Weights of a small self-supervised audio encoder (BEST-RQ).
Training: adamw at rate 0.0034, 5200 steps, batches of 256.
Data: trained on short read English sentences (LibriTTS-R), 26041 training examples, 51.1 epochs.
Rows from block 4, named by matrix and row number. Each number is 500 + 40 x the weight over its row's rms, rounded and kept within 0 to 999. All counts start at 0. Numbers have three digits each.
# conv: width-3 conv (model.blocks.4.conv.weight, 192x192x3), inputs 48-95, a 3 kernel for each
conv.13:488535392470468491503509474503474488526475543439478430502489499463487517476551509505496445459520531540530456509561521501549482502502471519499442477546394525493451375616479462506576478438373448513500517501553423542492456518537555520476521427462469452473522504451480484486524498502551443517496486506495507537480587469379456523518472464484431450450453495471474528479496524514494506513448505592449336541538453539479454498569424467483567
conv.14:598459497433503512542547532493486479479478482525512495594487469507473576521481469506548459443461495524452497575539496510503449517487494448500531436481492542568556525475500577553486527522518483592558534479493484481544574540539491502514494458483483495486485489516500558451564515490546575472499543460539484590547525544461482492500504496500530560405483541504398566515515491513531554458473446459537515533555502481389420493549523492537523
conv.15:512501586542478563541435483515457542474531518486515520505532493488545525525471509512443521558453531558527552494486514485472485439531514404522516468482526480533532458552498451537435470563481436482508539446474464498534484452518449572490509519455519546426506505493541545494457512512465516473470486586436470480471448492489487535479494492467546530511535496487549505502557524486477540436440499473541522489473506500486564474531568468514450
conv.16:494451510520490509502570507482480509554493577442449485475460493507519450471480493503572568533520534522482470532463488472492473492484468609578567506462540514525489464529439533657654573542516527483476499527513548481528507542559531525642511452452461451496533524534496505543486483410507513428516495513508521579447442490494495524512470518532494504581546539461505479461480473529545497492475565509501593544524479489558509467522515407446466
conv.17:516516626520600537441452457460445485474508537478505433535488575446547577436459423444424393552560492497557618479436446530481488461440487549536539491535511498488551534463416532538470457491552500446508514493467480401507461465488472506468541529539545499542499454597526520546476483501506530491437531526507472418468442453477486477406496469535466470505525475479466499488511567480503453499446434525465484473512579462489551455487568525459482
conv.18:415579545540553466494494463491494512505509491500489553404525518481507509446424442483477511634550409487573457487520473580557479544501479646536487507483492497556544496401517541502477512461468472408543477603538540476528531470470505503479472559569435566539546553508414459586497542465432455415608543505510493424529461585480531473511558515483521524458539516490427492489484494442480474556552485497556469492508461490507456555511533486512498
conv.19:531508527470524482549534556506514507493523574560499527446477577574532467506548542494553530505541587590494538507505497551509507482495504498453551535444467506474471450478478437479537542534535473479516559554517417485523500495531440490472502497544500520505575562561484466548504558558488484469444465490519511534520536549511463519488481490471492465524489545493480455493514500531586581466514459572468481524461509428481484573526557547539423
conv.20:512529506533501558488482415436452467535440519453500464514564549515460479491447476524478454518557579488486472489501435475487493582460504564469481489460527588503562544476460486488523503380392470497500512576551517399411531465451528542450491539538550502558513456528533506514521525565580521494561516518436463437504552447496509449493496521541529498533528518475463505482464417431525362526499460498550507512480531435507488541532436489436466
conv.21:501423447513459488489559545511553492477495464473489499537479496576490562535476495556537480505559508533459426507479527492542504496559510428483474442458484409439501399530564478555508470515499504471563515546536508494478557491482471503429492577591449545549520496464495618468470532483412467520449499482459548488499453490562511441565559475495507543488628650544472489478503443519443528523477457490523504480482466490459532479484505492481514
conv.22:563520508474467518575570468524566528535520520532444501519527508484455518478530560504569526469498542523497511485520552498551581530481470514495529485529536571452510488496526474506567549549479486483491480515571569549559507528495528522460568477520533455515571507543432414522454494520538476542505508530539472469462484456531518563577501461507583478443496489532530517549576454492495537575558573505533432536522557533527441505538463564437519
conv.23:517553493473503537500474487473483445480488479502521515561518515468457516482514482544505530516471530504431599546513486538501485473441465432505558511491506532468524437503463458530441534503463544491435483538488529590509466556488461558478501494532491489470532528531507553536515509532440473511503489483500544490570523505490424468558514471424468471406444505524457492461532496560479524546473502496466547475540532480477488472475503484578518
conv.24:494487463541457582478495483526537536550519574557494534469559530504514523499459546568441536472459566450575499472489523505457495505471505474524528437475490550447462538520557464444461524512511472524507532496495495558495494503476480542478548584553591566526488493445486525402506505587514495527484472559455454420489545491439495469599452524510534516506540499472485551420483490495501573530479400513490449524456464501565508534521512465571494
conv.25:482509435494487472504530472483509479513546555493475493467490481468487437508497506494460507566568474497528491527583612548577613445548561505521490550514518458502490522531530487516463545610555490510563507470496458492437518481500496519538479454463565547444474560495532504495471538448562579531569537534520448511487506494485529540394478543508495513520515555507491476485464513551545522555504518503502556466536555515471502465476518474559429
conv.26:519528501457442455500480473466473490492402427552463449461457498554482539451425495496498521386416536489492480444451447458456498521571488543461487514427505545522531524540509553493547454494516483430554457579558508527541528585463484438455469492500430482502553485484541581625513505506467547507483430500512522466487539522477455451497470490545488473528569591539474464417504484512506532466458473548476437507491479503493452495531517553517515
conv.27:527564521548531528475488452451476488475442485491488490525659579572594533491466475551502443613553465499509487501512519506505532445459447481473501501524488535554501465463498474493498510540495478525498525543515498549482449530530490429443518589579526664622477533509483527565519536507530541463546543470471431546538540565484465480553538513492533463480456454476443519521452517550482509505519512430527556475469536522464526509477471545419562
conv.28:523490515466541547504472463475494572479522531488535473514564564509465438446466489505524466504552611453470428547479456510520524482491566459480473517524462533472479467510462548413503538525523491514533469545513559600452460432548453517618527507513530485515528479545487486436528448590479470519494475455492512487500511445496462463569560552521499438469462477540504537478520468499498517546495526482538487471498544528547521503484583575457484
conv.29:540488473569506514513523493489475464498562513472472477482492521541556493583499397611458455534477505468507469463460466564538463502549517502507528504507464528494441465603457444467454528539472469468436552507444482561434562519504523468486548567515605590455548446467481697434518456458498494490531530463501468486509534425496547528540480513522542451543558511514471536443454481493514509560438504508493524461493502460564535515460496497462532
conv.30:544496486510500535480507498512520481489523497533512492465560509556525479556489495577541380594533515516502424487463455531531461417466461499509584531498474475468466494470462508473434515463481493487489486533518496535436472498545427470525516520513490461445463495527493495470496478461481456504474563505560479442498492440537486454608485473479451540455499480570506502524523491441523463460396479516570607460473503530505516524481471480441473
conv.31:477638553580501473497496497464529514470492517518507512560600522533475494502491493491431503531476517531559471478488489483529566449460516526494476573460521482446542549493477448540517607444535475525490465516562509529515621544465451488533507576548544524541509460502531521575457542500469515481487446447463479559493519533506467479546507488519542513505489531503454476498543501562498480421477421514464457454498513487576471466471474494495471
conv.32:476539535557487481411487507445470534505436497544518510468598563522485489396411472527544481543465496554481516509520423491475479500428430510470563493479504531503493502471506474491574504505519481502488506550581478485499376492527457470458512520545462464482492525561559519497519517505488495503461446453452515563490498460526419476559523483551504503489493529458437462535524501522512512472414456455597539497497502520471507504512469489433510
conv.33:503568545505510493537524523525509539526560527538495518507481510570525539509538506519552517451443474503478578461482468511481452511571553454533527589553514488459489464505476469525511467498471452551514503555560506567559512491425485518506510535498450489507546437497551476483493559527512513517442484486521530396438499470515517537512484487519496560577524515502538491518446532495478474528537526603491467545553584417589532486447494523579530
conv.34:549522415493574600466471480523510437486434499472443435553506497536465477554516473531500473453515519556516528599554509518501481527432472480583624531486471491475502506465544495479491515519544492488539485548528490531518524544497462445513506475469552556532502527455472466554507535451509567520501523510518518578521469487547499592523507541519517549480475527620480549517492474529455575451464485456514520518529444512422500514528518628519552
conv.35:484504479519522582450485453461553540537511532502506517466554463493432442484507462493484514533483531506490551530576579500479504501504484481556525492542498538486478562517533515493491487474515508531464491501504447500460443496497499528581530471444472536435492459482586451441476530486498554557486514534460496514488436450447541541460480529473521584556505540488467517519528495481452455494493481513536536527520566500435450436516529482495507
conv.36:475556552492613566478480538579470465462488548558579535442465502469526512512499461520578442544458516482609528543518524570506486567440481515509520530515441553579519495470490484518519544479478514499520478524588431474523411531499542534503496520554463490520503484478479428540513471504441453502480509509566488454503518478457503454476496545607495460495514494507483463501495540512540521462480498506553520491459456482396491506491480449452538
conv.37:520562470533478553452487553514505423566514562481520476541510461453572500615568568568383406599484579479563499495510461522528541522499440454480454534498437441489498504428470528547537580438451466474542517534470415492503508476509503504484505540555520526472470471499514492465527537487520495466456517524540498452520479431514461465443473466521471448542537481509512447483454473513514504556517506502438463482513440559484486489492472529500511
conv.38:492506584504472451456503484479469506484496492469393468440485491549486451468521502421453492488475574496479521467467432487506552490525470515536490488539511547474528544463531492489459524540549444496467532443544518472576498509527482536455504486502460496549530484670509519408528536524503536462507533413499439506403521526462518487447505493488531442560486517477523468417516465460493482483503452479495443534562505388577458492538534443461430
conv.39:540539470547536497505497508470480488481490527452471519462547500574482544611601507491432498552533472485519533487506497525470489495526505558582499576564541454490470534528511507502494527450446468545561499520500534561567581489532531531528500522551516558465444447473492432539524539501490591550541560489452603554534431487555519573473466477520482467507478458551519509484478543464498446518503501506465467515485479541578506473468460521525581
conv.40:469478483463503544546499508489477472516508486465438504521509474467440513506473439545502573533504500464518498516478451546512527497431396524542506453443464484446456462458493482506475471464450514409487520503513498508423488466492525554529532487438497503420449479491427468433472526518479484457482456454507569522488443447505456418459443502483465454518488479510428520524497521502508534480498497525485469489539474422484499424480483511473497
conv.41:532469519565560566546532540529462521600524626555539478522476443473534552493516492513474483534522525510556555524510532479455439501520515469531487494477383513487481554550528546469458570589564563547542524520437506542526519524458456471436489497493538552454493462435569558472510491578484459465499495501515501436520472564480527466505499474509522486536573540433521516514514487503549578489483524528506497496475488528549604526521537513495411
conv.42:457500491475519464487431493506467490479510468521420446482480528507519546540484445537442368580543439547470482520471427512443469466498553514450492496510466509437486509480474550466479457466566543394501549530539484484469572474532443509512462542563443498470552508495451527515471485523425489528509486473535406482509442455537492505525471469473501528538566511478491503481489475466399466490478505507526592497484517516493492500438513517477501
conv.43:420567632538547470476526499512553559457474474575516490481677588535453461526536500511533443503559497497512462499535505521552539474491459494492531547545551457510506575515511506520541580470535481498509536478566520473529474489417513537538514593555479517490470501530560463486496535526499554543483513479548522425439517483507493503566519471540487522469477486475474463529522528540560466541535546491486489455494576479580528513504490510419451
conv.44:501514539520527498482487544500460475475421470506454451469516548485532497446507480455466550543510485511460475509497417542483469448489494509431513518449501521605503453505504544489488477498504477480543443543583453498548479479617510534457485488493501445489446433496554471518486536509531564522525482587514406464502489434467435447468488498484477481490530535503493423523478497511483482457431537476518457445517506482474507541503473475471463
conv.45:519496503489493490514531457492497460462527465559501497528495470571496556434461446515499490437447474464497465472482394536491492465535497525519440517500423489492423581479459541517537571477436496468528515495528538478486451539436513494523498495484489510478484510486506520433535584522470528461548550441457559478510506518492484513496468531523484462507505471435468535522463517513439499519508473534519460535562529486483451482512478492528568
conv.46:487559524495488449489506534501518469479458544525469508478494467486521547506521544448507503515469454512489557571601542532448498471490477475475495552499546486490523473556494446543541439465444466499493501619650497504534501479479466459501492463496475443515489455474534469518478519502525560519469535553468504437502528475566535504469472459469476517556622610500535478451475572482433502448500500485506544519554528485483478479432533439496470
conv.47:504562547553527555534542482526541530470509486495472556529521500471544514480555484517494518522411586520539533488486475513448503500505438494534518487502513506466444505539580432504451387471476513499521492448572499516547529587482530527515470510459514464485486514537491504520477465436475422428504505436510501536453478491447446434510517489518548421539481495522436478552557536543582571471582498483479475509475505476551541420561545456466450
conv.48:497531509481512490528471488523579555457526466523501568512534467460556477545521514548467501506459549476503494492512561438530548474435392496485505529513597473456462557492499385407440542441453497566553558512537504494469477502510482478518501509499511516506582439483496464527490418436492469461459424541461546531487468474586514511491528539512541537555488489488511542506536536449451503473468482456591531547460479524527501524548572491542405
conv.49:509489421492517489478488504485433442483501510511538510458492535557537501438444503480524467513479525516491476520493540505482421497518513473491579440424437480513514532608595436514542541533569482519543549517438603585580385502483486515529498478453485504439466476470518572583482518463441508575458496549467501506495510507471459509483485422465505534536500481440431470519436460522506547448518532535518491500460450506515565442467546434469466
conv.50:552503469510456490513479476468524436507499472567547524558522438441491500508419437542465522523427500424498474494470466502507450521512473454493492528534422544500472500530435458471506492437414459477427531503449479532410481531531517505475546551499605583497509561502454610455519463544544447576544493489494473542523574508471548537609483491517534462489430450478543586433522453460494516547489514510577467509532549478543526470492464437512559
conv.51:525504470479553459526534505517533493522480482506500466503501489465457530488468453499478411515624440544478464465506447536490430551460505422575517436480448500479534507532527512544453526459564556536511573520436587434396445583503494438558515457462539482491491464544535451505480477461500555524514502417577514505533449480434477453522530548595522507567535522411487523462488528524463553470520511511434492510533541509489476471453537408547527
conv.52:464517517571513538527454528540477510496517458580466505461526554499594549511522492474435452539492495462499476489499526533447475485431465480445516534591514508488543501461452588528530436488515459462560520493528479444506516431571522523508518509506597524530477515525516431468427427481501503473561568537585515397502472568483536538540519550474432532485525443491583472520503488466438521454444483456495534477512487380531498489487493517606488
conv.53:499504492498488457470471394487448434512471479466506497485473451485493585472452440483515448511498422536497469472486497477540461569545500486489466477504561518511535545563507460491567510505432464502409539537508509494535467538491495488578490494516436539548571497585488460525518458474486522479481547473464494548525479511535478497524526428514504525566554526476450566482554507464509434495554493520490491560529520459500468536521521476515666
conv.54:508556484547587497480558588515473501491436511527526509538446544507553529485517504450548482528546556490560557496431517488494575500484562471512461459466421501557562487478540509478568564598583505465531521438402503466450459495513496482535455493539492560554511482458451526555515519495531558530434462459559485515514556543460484470453482514624523489573478532462526499514444455495516537455495443495491475480453464493485534540528519544519504
conv.55:545544532483513527501481516527435432462485504584504507509562565556589517439434420520477474535507536470491511522472413500516462464480468424473489538483435493486540504382456526515482430481495488505495494475415488509591428484580460500442543541535518566608482559482491355581514518520500519542490552572553475459525475527434502481478498480458437485487477429576549476507503514463533469479450527487439445512527464485474515461478453507483523
conv.56:536496478542588520484492432529515469453497465535475403513478551513491473510504500476477453518512572495505505504448463551507542514508516489470460510464442547504418525477528534438507471509439530496532483485499505453507495559514491507479509529501490498493473495472504518491507561574483515479509455444463498565539501490523511453525566525486451383482464440497532457495463522465494549484514521538469521512559512508450513541499482522503471
conv.57:531563524490546546500496493436450523488444498446431453556521566507438535489478445473532495485522463512492585504504512444439493503457519540528544533533487474511559484487499544446391496588560451453517516499529524472530538523551452518576572497509488515522479532521546474515459481452506553566530522432455475489443468486505495471426533536482523639497464519545515486493501509473491463492503397491503530507567581511442475476509537561518548
conv.58:512506506534589636514471481509511541517502522436414425486499543485464495582553546488500512538654633486487539530484512534570557553512482519517462505517485529544534528547545491502475479516469526532508463532554506516456489536502532520477489500544446524570545480481480441551502505520499505535526541453453470474462421470548535528546564503446490471484503539515542469503452502527493536503507452511418533517449433467449515540502528495468430
conv.59:426516558528541544489470511467471510490466480525512489412500508565505472458487494510533528496499494601482546456489484527490527436438495477461453537517520514517496534439432546520457410531516481467510540510492528466477489524599428478450480471461449447501498527572541440515498501554463499530521510495532489455531491547484481519452493573521476518501475483524524499519531505505535531445461550451453522448563600473501473495502563626496476
conv.60:482574504542510523499513554552511545548511523535524544525517512521502549519508570539471547592493571500479569496491501476483493531476506496459482522471486492457464526422486557531505535497574483514553478500525471489482540494505507468494538553495527494452495458566492494534511543518463477512564483476523510656498564561469529512554464505482481559457521479484527530490489535520554620545499413499441517464462504489549511528503573460549545
conv.61:499481491534497443581555519504488494491485470447439528459539464498490429471534509500534538453524558461520515455460491507461491429498479583510545490418495468478488522571474509496482555472479430433458545521441576550493561485492527514485478487512517511458496467450383578454493480472471460463506468516541505546515493474546483488508445475492506500489493465517513532499555554499582536557483514448465516551462497460452575471473449463564450
conv.62:512476501533517516525511530516538521495502489493498533545480561409472445466485481464540582543570471540546500540579577487501537509541536520504600519476541500512530522517514513472481516579562489530511534534549469501449447440572480526566551503529510487487492534502527541519535527470521508495549530571498491471532486519510521531464543536482542553500564588473490512479482508448481521477531537453590600519510503502511509494525557483524549
conv.63:506548551545575574471495445490496504496542461467469511504504511481432570463502431489498475579483485517548590468480433484526527538478479536507506537477507537468515577498504462476467545436540453495561463494512548513521493562361508452404509527527543512492525497497481381392536554578509523419538545457542442328491535528529492499540542513487537534455447465479460461488544607496498439498475460482485475575573587540566543472535527505480510
conv.64:543519434469432451545512476466515517515574498494480497510507524506446493521451444572506520469487454474461462513478548493495447537521461401406474572529491547565528494522512494511615443492503469463439552521460518463439443455501519555527468542448478471480573520491498491469516515455403493515415522478556434485491454530480549500560535405472496475460455463487487511533538510539511515456491534464470535574517488544508493522518512573562502
conv.65:525527498458519542438479562462485515538484431474528529614460445397474531488481502517435499464559538443530540472443513463461588516511532484522557501556532417474541483545494482489461511541547489539504468501480494567453500505494450482605561473518522481520458483525502520491519470450561507552504534466496487467439499499533499485465479527489506550475494470464437499508481500542459497519475473475471510497526518612553571464498545410507491
conv.66:468497443509516552552508500461499417550488560456517534543480550490572527484506452462489589509525620476561598533496508517522535538483464533490463441477416519472499555536507493533509567486531466530512462515534486514404496480534523560497533459496498440459507507446463499478504493437515472470522484464482519550471454526467477483472504539526499478559560528467468492465519493482512478546481386469484491540514412464482476499537504466542486
conv.67:464460495605574489476491481541571459572468511518477529517494536518523483569497495471485520548479467519506490518476442508502540547508499559515450499478491542596571502553555499418445450514430454484558432515580475476496473501417579564427464494509478491480521516483499502485497496481497546495540452496521495459502459525516525488493520537550527488519554568475483479486500497428468510484521436429522487540458477507504526504559495492533468
conv.68:470554561455444497536552487506488550449467518475494514459473593490530520506482522478567603491499510511468613563553550536470469435441449518517534501563585542517406470496514554516557475555489500433418501560535550564578467478513506480492474472512497480528504564575484514532507494533509466478503496546485573627540477475505522550498551496462444454502491535505505536469497558549495532522505497510454554491518591500473520518517563481450535
conv.69:472475480517577534519497461566465530501556623471518462512481497498511591497485469457517464491497486434510396487495423461474460541486636504471459513476519511469575495456440433522560430450470495433482531537471549492535554445444462502534493559588565575520534442441404490543526474499552536490517491554493487495501459457507504547451579522519474538559554498459566537503441527449436503482560443495532518522501463546540556526464462424553522
conv.70:529523504496483462499510535499401518479508506473485577494611518580501479500424501502475518580453537511561515422461496440440466480532488507482537484518461433492517472448504491475523645539518431533520451549493441583481486496524519507506494549493479547459515504543438550549508515454500524490502468476531514475430557505504550471513464507539506512536484483556554530460466523521569506487456442475457405539532493581574494458524505546513550
conv.71:511622593505552557478503527478518563452488535516468527524535496492530595507531501480464491574505516470538635548593515516424504484465432519531542576545575489518482486480513470560529444484526456467446485557595475497535476484463518522560491492463567501473466508467519438465495505485576562521526535558514562580478449410508484543477420487562542545514513528498543435478478545543501516548458449481476505489544505554538498439461501519512507
conv.72:542495469453496539536445492527466442432449422503535502517507477455392478533437485535500535542576544550509518465490494586544529500444441527477500512490483461461511469470492449461445524470553574500487553502498452406499436495495521493486567513527553462523514499526571529585472520454453446510489419538507485556516490530472422426480538537528508520518455523539483496522483442500471461484502535549481564469478486535523461522531526426410498
conv.73:483476546504488485487477495469527504441537446510512531513478466483504436544541494513426474449432561536528422511504521539508529485489482461510484513531567461464486471480530511489425511471464501482506497429501460421533491536461483494471490464420514505485546463464457539549487472507573542473489583493519527593473490474520482516477512554576492477486453487541511483455447507511573570480528534569431448470495505496506519487434453493487550
conv.74:470509507462506562564475481514506475482499567532472523453432542507568561547533540551488534531543466472498552533512543517469413505533551537514483503560492463426463505521472513433471468526539437453471464511503506538565566496520383492474468505542507531469512507482510424457503509575507499508516438476528556514562472526548551525497449514477440506516533468548590499488439502470486592478497512557495422461528429446451506530433496517636525
conv.75:562555543496510542496500461451447434493515509472459471520543532566491458467451519547529525411490467534507513489516466453442401519499542456530543561530511474516549526497537513495502484449535520515505536511489549452540541467471475495487525536517516498526505478538476416493550537526487509503510584526547504442473536509517535498497457555499486545525480453572504485443487498512496487462513479501481478512494535467581489504456549534540524
conv.76:523459560530524563523458435541465549449482484535504512549459573489620480526484500464530593492522460503598565486473519485470477481496542572540532492517483514399454544447497505511505549534460445531443538542525561526468592430488557519559497465513530540509515457489478507542492494484490484473584488507508540660526501490470512557466532497502526574520557535435506499507562550507469556466516485446502556534472496468521584540552521435541552
conv.77:480511457537571621530480485495531471529513493557510535413488565496554580498474491481479532530495535400487492457480489509459477485487491507459459503453497482575523486499484551556502469446524463454554498523520466508507525471544482485471491513559567541550480454472485388464453510525531486502500525601479475550528477533491556505552537569485524543480483461532532447484488531460459521466457429526434522527546506544513424452485480520538504
conv.78:457502519468554482480476494532490492478477410542560505501491504470435534520417427489541454503489429480476463501471520531484486479532605473531508519487465423547584443511529481510509463494553542489451522521515482491469481470494475498547522514542494474554522517522507501593478500448508555588444542529470500563577511528510491505470522525558533686497522581454457494468452486489540497513562540503497542501520500548514536489470480456462500
conv.79:527540573411493493496489531470506543443536520519470488489510516452534466530564524559452547470552503549583622507513553489551551507487485441503475550540568544417438535506548478509495557579568458502507486477515518600474465505431470526545504476468534500458542522473485518479505467514499463504523450530552567543476480481506525525483443468472501506508501483522534475548550558535517474606529512547416456504502530468588528494508484480506470
conv.80:511480472488545531476462478568524509392544512443496474485486492526499495567536527480567503557507525561525456508472479477485482468463486455503518563515474485527457526472529547536566430496488530505502607554480509487523533468445510497520513497513457511497540507517535548594484523494453490471458516490536498521552464497547458572535518528511484542523499508568507533491491484508424509448477472504489602520438487517459554514551575547427461
conv.81:563571505498511556485490482450485502449475447451448453532521497461477567516506465547455516589547495525541488532505491598556422493460473505471497451520467513460442436507533504512470526513507520479556466547600506500472501503504478471491494497493527470490495509536431497529511515494491461518468440445482496530481465482454478444532514522500518551498572595514450472485490522480541555516460397506495511477542480454482474516513494420402508
conv.82:523501529441479470539518538508506553470500513540550554586515523502402469508471525519518542408471514481438503488533467459398512419496590442427401532514532500535592459512554531518427504474535518462521563468507469506546497471543487531496531489531477458541444485532517561520456540510512531532482490430473468505532507554477490505455531540524498547464475532493500495448472547573501460484440561523475475474506549486482487456461555585484465
conv.83:556512465505482548539515530553549492479536434563531539531438483468541532542490484513532609472421403464512489542547484472456482522494485442485584515508404465509598463533500506535549499534451519494475511555489513544470529448522494530513497477456497451501496465436536482455445446453513532498469480475511481557532529471514455506541480466564557496490555499504518471589536473557475534547439509543459545516511536562467479493434476569629508
conv.84:537493401493487520527549496498529500423463598456503473515459466480484557518493494467477569461501454451511569572548499505543506522471536464515506443481499501484511465519509468564536460467550537546531473590466449512505586456542459562547474458488504523508511541470465552580540505432479505493494446449480569533530559528554506534564571502532525480458572558541437567477487475494578517493474469429492558516552487464446473535472491514554584
conv.85:506524512553543490463545498537560482538502506516490528533600572507520541535508490504573471608519466508526517565593491504558500484520475529522526488510572462508466545504436488546499490489544516516498546497510535554528481507557565461482573552529529545556494521510497531468538498561486476523538541573558449464464489459513517516636552495424495519495551492535494505471545545500556495522483484436548571569529589537509544516580503487530529
conv.86:527480471508467534534511486489487415478452480475517493490464512439451462473479452521488558495498568488510481474478450533513511509448432503509510490458507479497530465539430483498491430453463520535454509480439494544463497542501515559544458494459489500514509560514488438459534466467507494505436537424614500633494456510437513464500524525505521498496490466502556507562515506503502530528497464476493493571517544460406520493482499489531457
conv.87:505542477515475550460461467394457522514529458488482504506513465460512485485487519473507504482507505520557470485450551507483500517459393484484547436499442552549490470581525513461486442481405504517558536505457459568492511485515494447504536448485536504465539508432477621568535495370520493551522535478524480507491497493454507473488486522461490525508478488469488462450501504498555489523536528465494515539499497491492460556506490500497435
conv.88:546516449531518519524491503480467499503501496488426524528530562547490366510509581502502473496473436526556433455520496464504494476498509431562539540478405509446498516498682503464478604443461445487607495526460486500589492432418510505535540539555567546459485482490496433533505517503510566564457457456549506555474415565518557405524523461533545539478463428587501453515492477523525477450500504539572463581513492498514438565513534554523464
conv.89:437493465508509523501554491520518558515541593481491475511440487491524458524508505495523513578534543473516483491478449489563521528556509548555539471436501486555522412554472543649593535564546563446508526524522504416491502500484496556620504453439450484441552522512502528515502462428506488458491552530472532500467450467550489521478476511528496502543560537471486413505448443518517506600468534521433573506470466504476493451476486473471462
conv.90:483628558502471527510539548498519469537479446574473509495520511501496510498500483561450517461487591456533565515517451543489551499512460479485460603545505500468498485527457520498475554380551479528472514534548427587549501540514545479500506553550503503508584483484532500496505488536520511490519532459535529451442535493503491498553530457523554533514482473526526472470536497496497495537469547558478491488515551395656464487506487528506497
conv.91:511496507461514503505486484522499559501476475512550501491469531498536486551458429503478455519504484510514478486513474514492514511479458448498520534527426519597520472623397490449494467484508493505605596475507498520462459507468524508506454446503474427474474477491492560474550447433486546604520490526517472455455544530451472507465478421543531506575568512452499441521492443457499461568473529530492434453472468515455516421463506466493458
conv.92:576494473511507508493499458474466503484519552493516543582566451437419544539526537510464549509518561465548485506516515450515551468441475556508523532478577560539484571464535551489544503429511542488522562491471509450500589493488527498552501518494538463511501546481428541448514487472537480477556452526552466494498541517446494432472471560543528474398435489513427582489526479501495434514483539487560483547534479553484392492545467491510491
conv.93:561414519523522479533460546538463453497522488522502488423481550537529527545478473499444460578474496483463520543513508511444436501514487539483569505497525494476445511575477492434488502527504484455525479523472570732569520541506461468455505529529472483460485514471479490429495520496476514611527490556427463575526509443512461479536487470499443463541484455603537423486500528466448486476503569541472462515474495464495559463432456463514500
conv.94:485524523509547478497493500461551482523477453518493465484495509525478584478488440527453514481488510495467457458452444526458509417490577417488516496454436536483454481467538520503475497488497502511544451540495529444476598508450438491465447527533435470495509445438440559584512496551464561511582498504451469505490523499556435446478495546551482509514546581542494512506472530443514526460448502564550552453467455536443489470474515498476533
conv.95:498469490467486556525480550472493510469475461520444462441447466498530556595489493527551555540456512510524569587472462524540482490443470481452500485444497532466489490618513505529447491541527571411456472500531464580528588505589522476443466451398558511497540472498464486428500489555480461555498415544499477462540502479482496554542502505458444484461549531548522502512562494518457468494483499517448516535490519426473554548482508523569439
conv.96:495552489439529528483497494572473525495417561434502513494529505553572495514502534485557588505512475479540497531445529480502463512426565459459513502523493468380598511498563492504534474492527435534473490588543493510454480518489417532491486460548548478528453496494486499514473530547547481526469459522465467522495578515461535512507506493446503473513528523503524504496545499478560480433501505478509502510526512487508490474511574534600428
conv.97:474441526549549452504494474523540532528549518450494509422512564502449427520538519470508498510503456499425492543531477462449473473511524571484529536558508519475503532532470478513449519484517425453557494500555593434498565510525486515463476501462414520455503544514438451446464470492432513470512502559484548465538430489579583558454514471479504511511473475517555431490484546489502476491497575532514535499534480501542535505511525483529450
conv.98:523459501478473550545516503512577595471530517498508541463515497493448496511551533489492506582526509485481555512602555525554514490517409510513494514520610503485430542468450464566517463491492517523451538507542510405521467498453492464492520531480504526520529507462505413484502500458454537431473520535474485475518446472488577575525555529456486495517524507519564527510438541506502572499487466461465554509542560481508533507447491471468481
conv.99:516508505468494506458507515486538524518520448555492531617577486427449428423496482615461480452510522521443447499553451462482561512601596467540449508498510543476503548447522470458421542472522482498626478435486416430448519529514504534470590584500563567492513470482548581432521533590534526504475503499499471463477510600514462516459512553433526486485506486477483468492469471484484521463504474492473488525500551578537520489522521443490476
conv.100:478542485553545541433460516526549584467467451576573527490510506524561433509489548496519533465469500564572569512513567441473530457499515523540598568556446491488460523450415471507457507522491461505548545476457525502451457504567537494552517556521523548448460460529500502442496473488593599545466488589475503496568521512501530473458484526620594635528429452461575500490526524461487476489449451522540554493472546504516474494502482461504427
conv.101:501459496543522422455527468516460491495476500562513476529481517487434579474518530466482442553543498590519595476433495526566464498440512525471495475489554483480406392507521511456484503518496603493509479440483431405420567525545452465498457498510517549506525475490460509558486493475548473512524498478487458497575544497502432385542547552522493522446492517459472509461467543525564523522423521530475518476555441438531481555560466492485575
conv.102:503468463481444484595529482492515518458482538497519503517452557459467460492502441465518502496481460508525520540536485524536548485481600451497575454491482461484512495545503541471562579471498481483504486500528536556547544434445498503575466471574478490521501475468463474470504513487532529541473454417471518499480486467496510519492488521506520511496519540530451557526629459488426558565563504508531524462481484484549565479483489519543512
conv.103:494504515554567494484503491507546560506459522487476485505464496440535576462539505462465479557537468513531534490541500534483528465544493588568437487467586496494563501503476482553441522504470428478532510532540534426503527437464502605456530493498542516496505524509494490415466502470544553470503481493449583431440462536545556546474522536564568526558599611472554466532470471478533575515475533549470530517521472521525475473466501466607468
conv.104:541524478457464461516501483542483508514491484480484441569481556466508496510466506555501520488515433482512506477511498571507489561485487442545502453516463537494493541457541502444475517552568530528491488503511500542559527507390535455459489463512539506499576532470491492521516502520521397484515555512492474477500521454479443444501514486452513507531538448472528510462537533424479489502590498495444446557488469468515489518568526503563491
conv.105:497488473515588538487485476501512483533535565504525516541534529553409442438446437499560578504579471456487455503477531476437519517480534479466428493517460517535512510510473542499527484531494513511556470502545477500404488511523499560567556558506486472501528502517476498513514544509491519506553508511490490452494484504493521528494515525561489474462448469481505486498484475489484471493443541458521527528572533470515551572590556455483502
conv.106:441507579524543508477511516446507547495489455504446477512601575487395549485442515503487517467503483542500516480525507463486510538501456468461482513460578487487484522484478547503467519468524483440531451475551418509484436452526505471522525542458490455517507496539555526428496510481499541481513438500594512566482487456500543464550441505483498489417493491520428522478631511537564480523432486471523528534527546480489473563590513542410488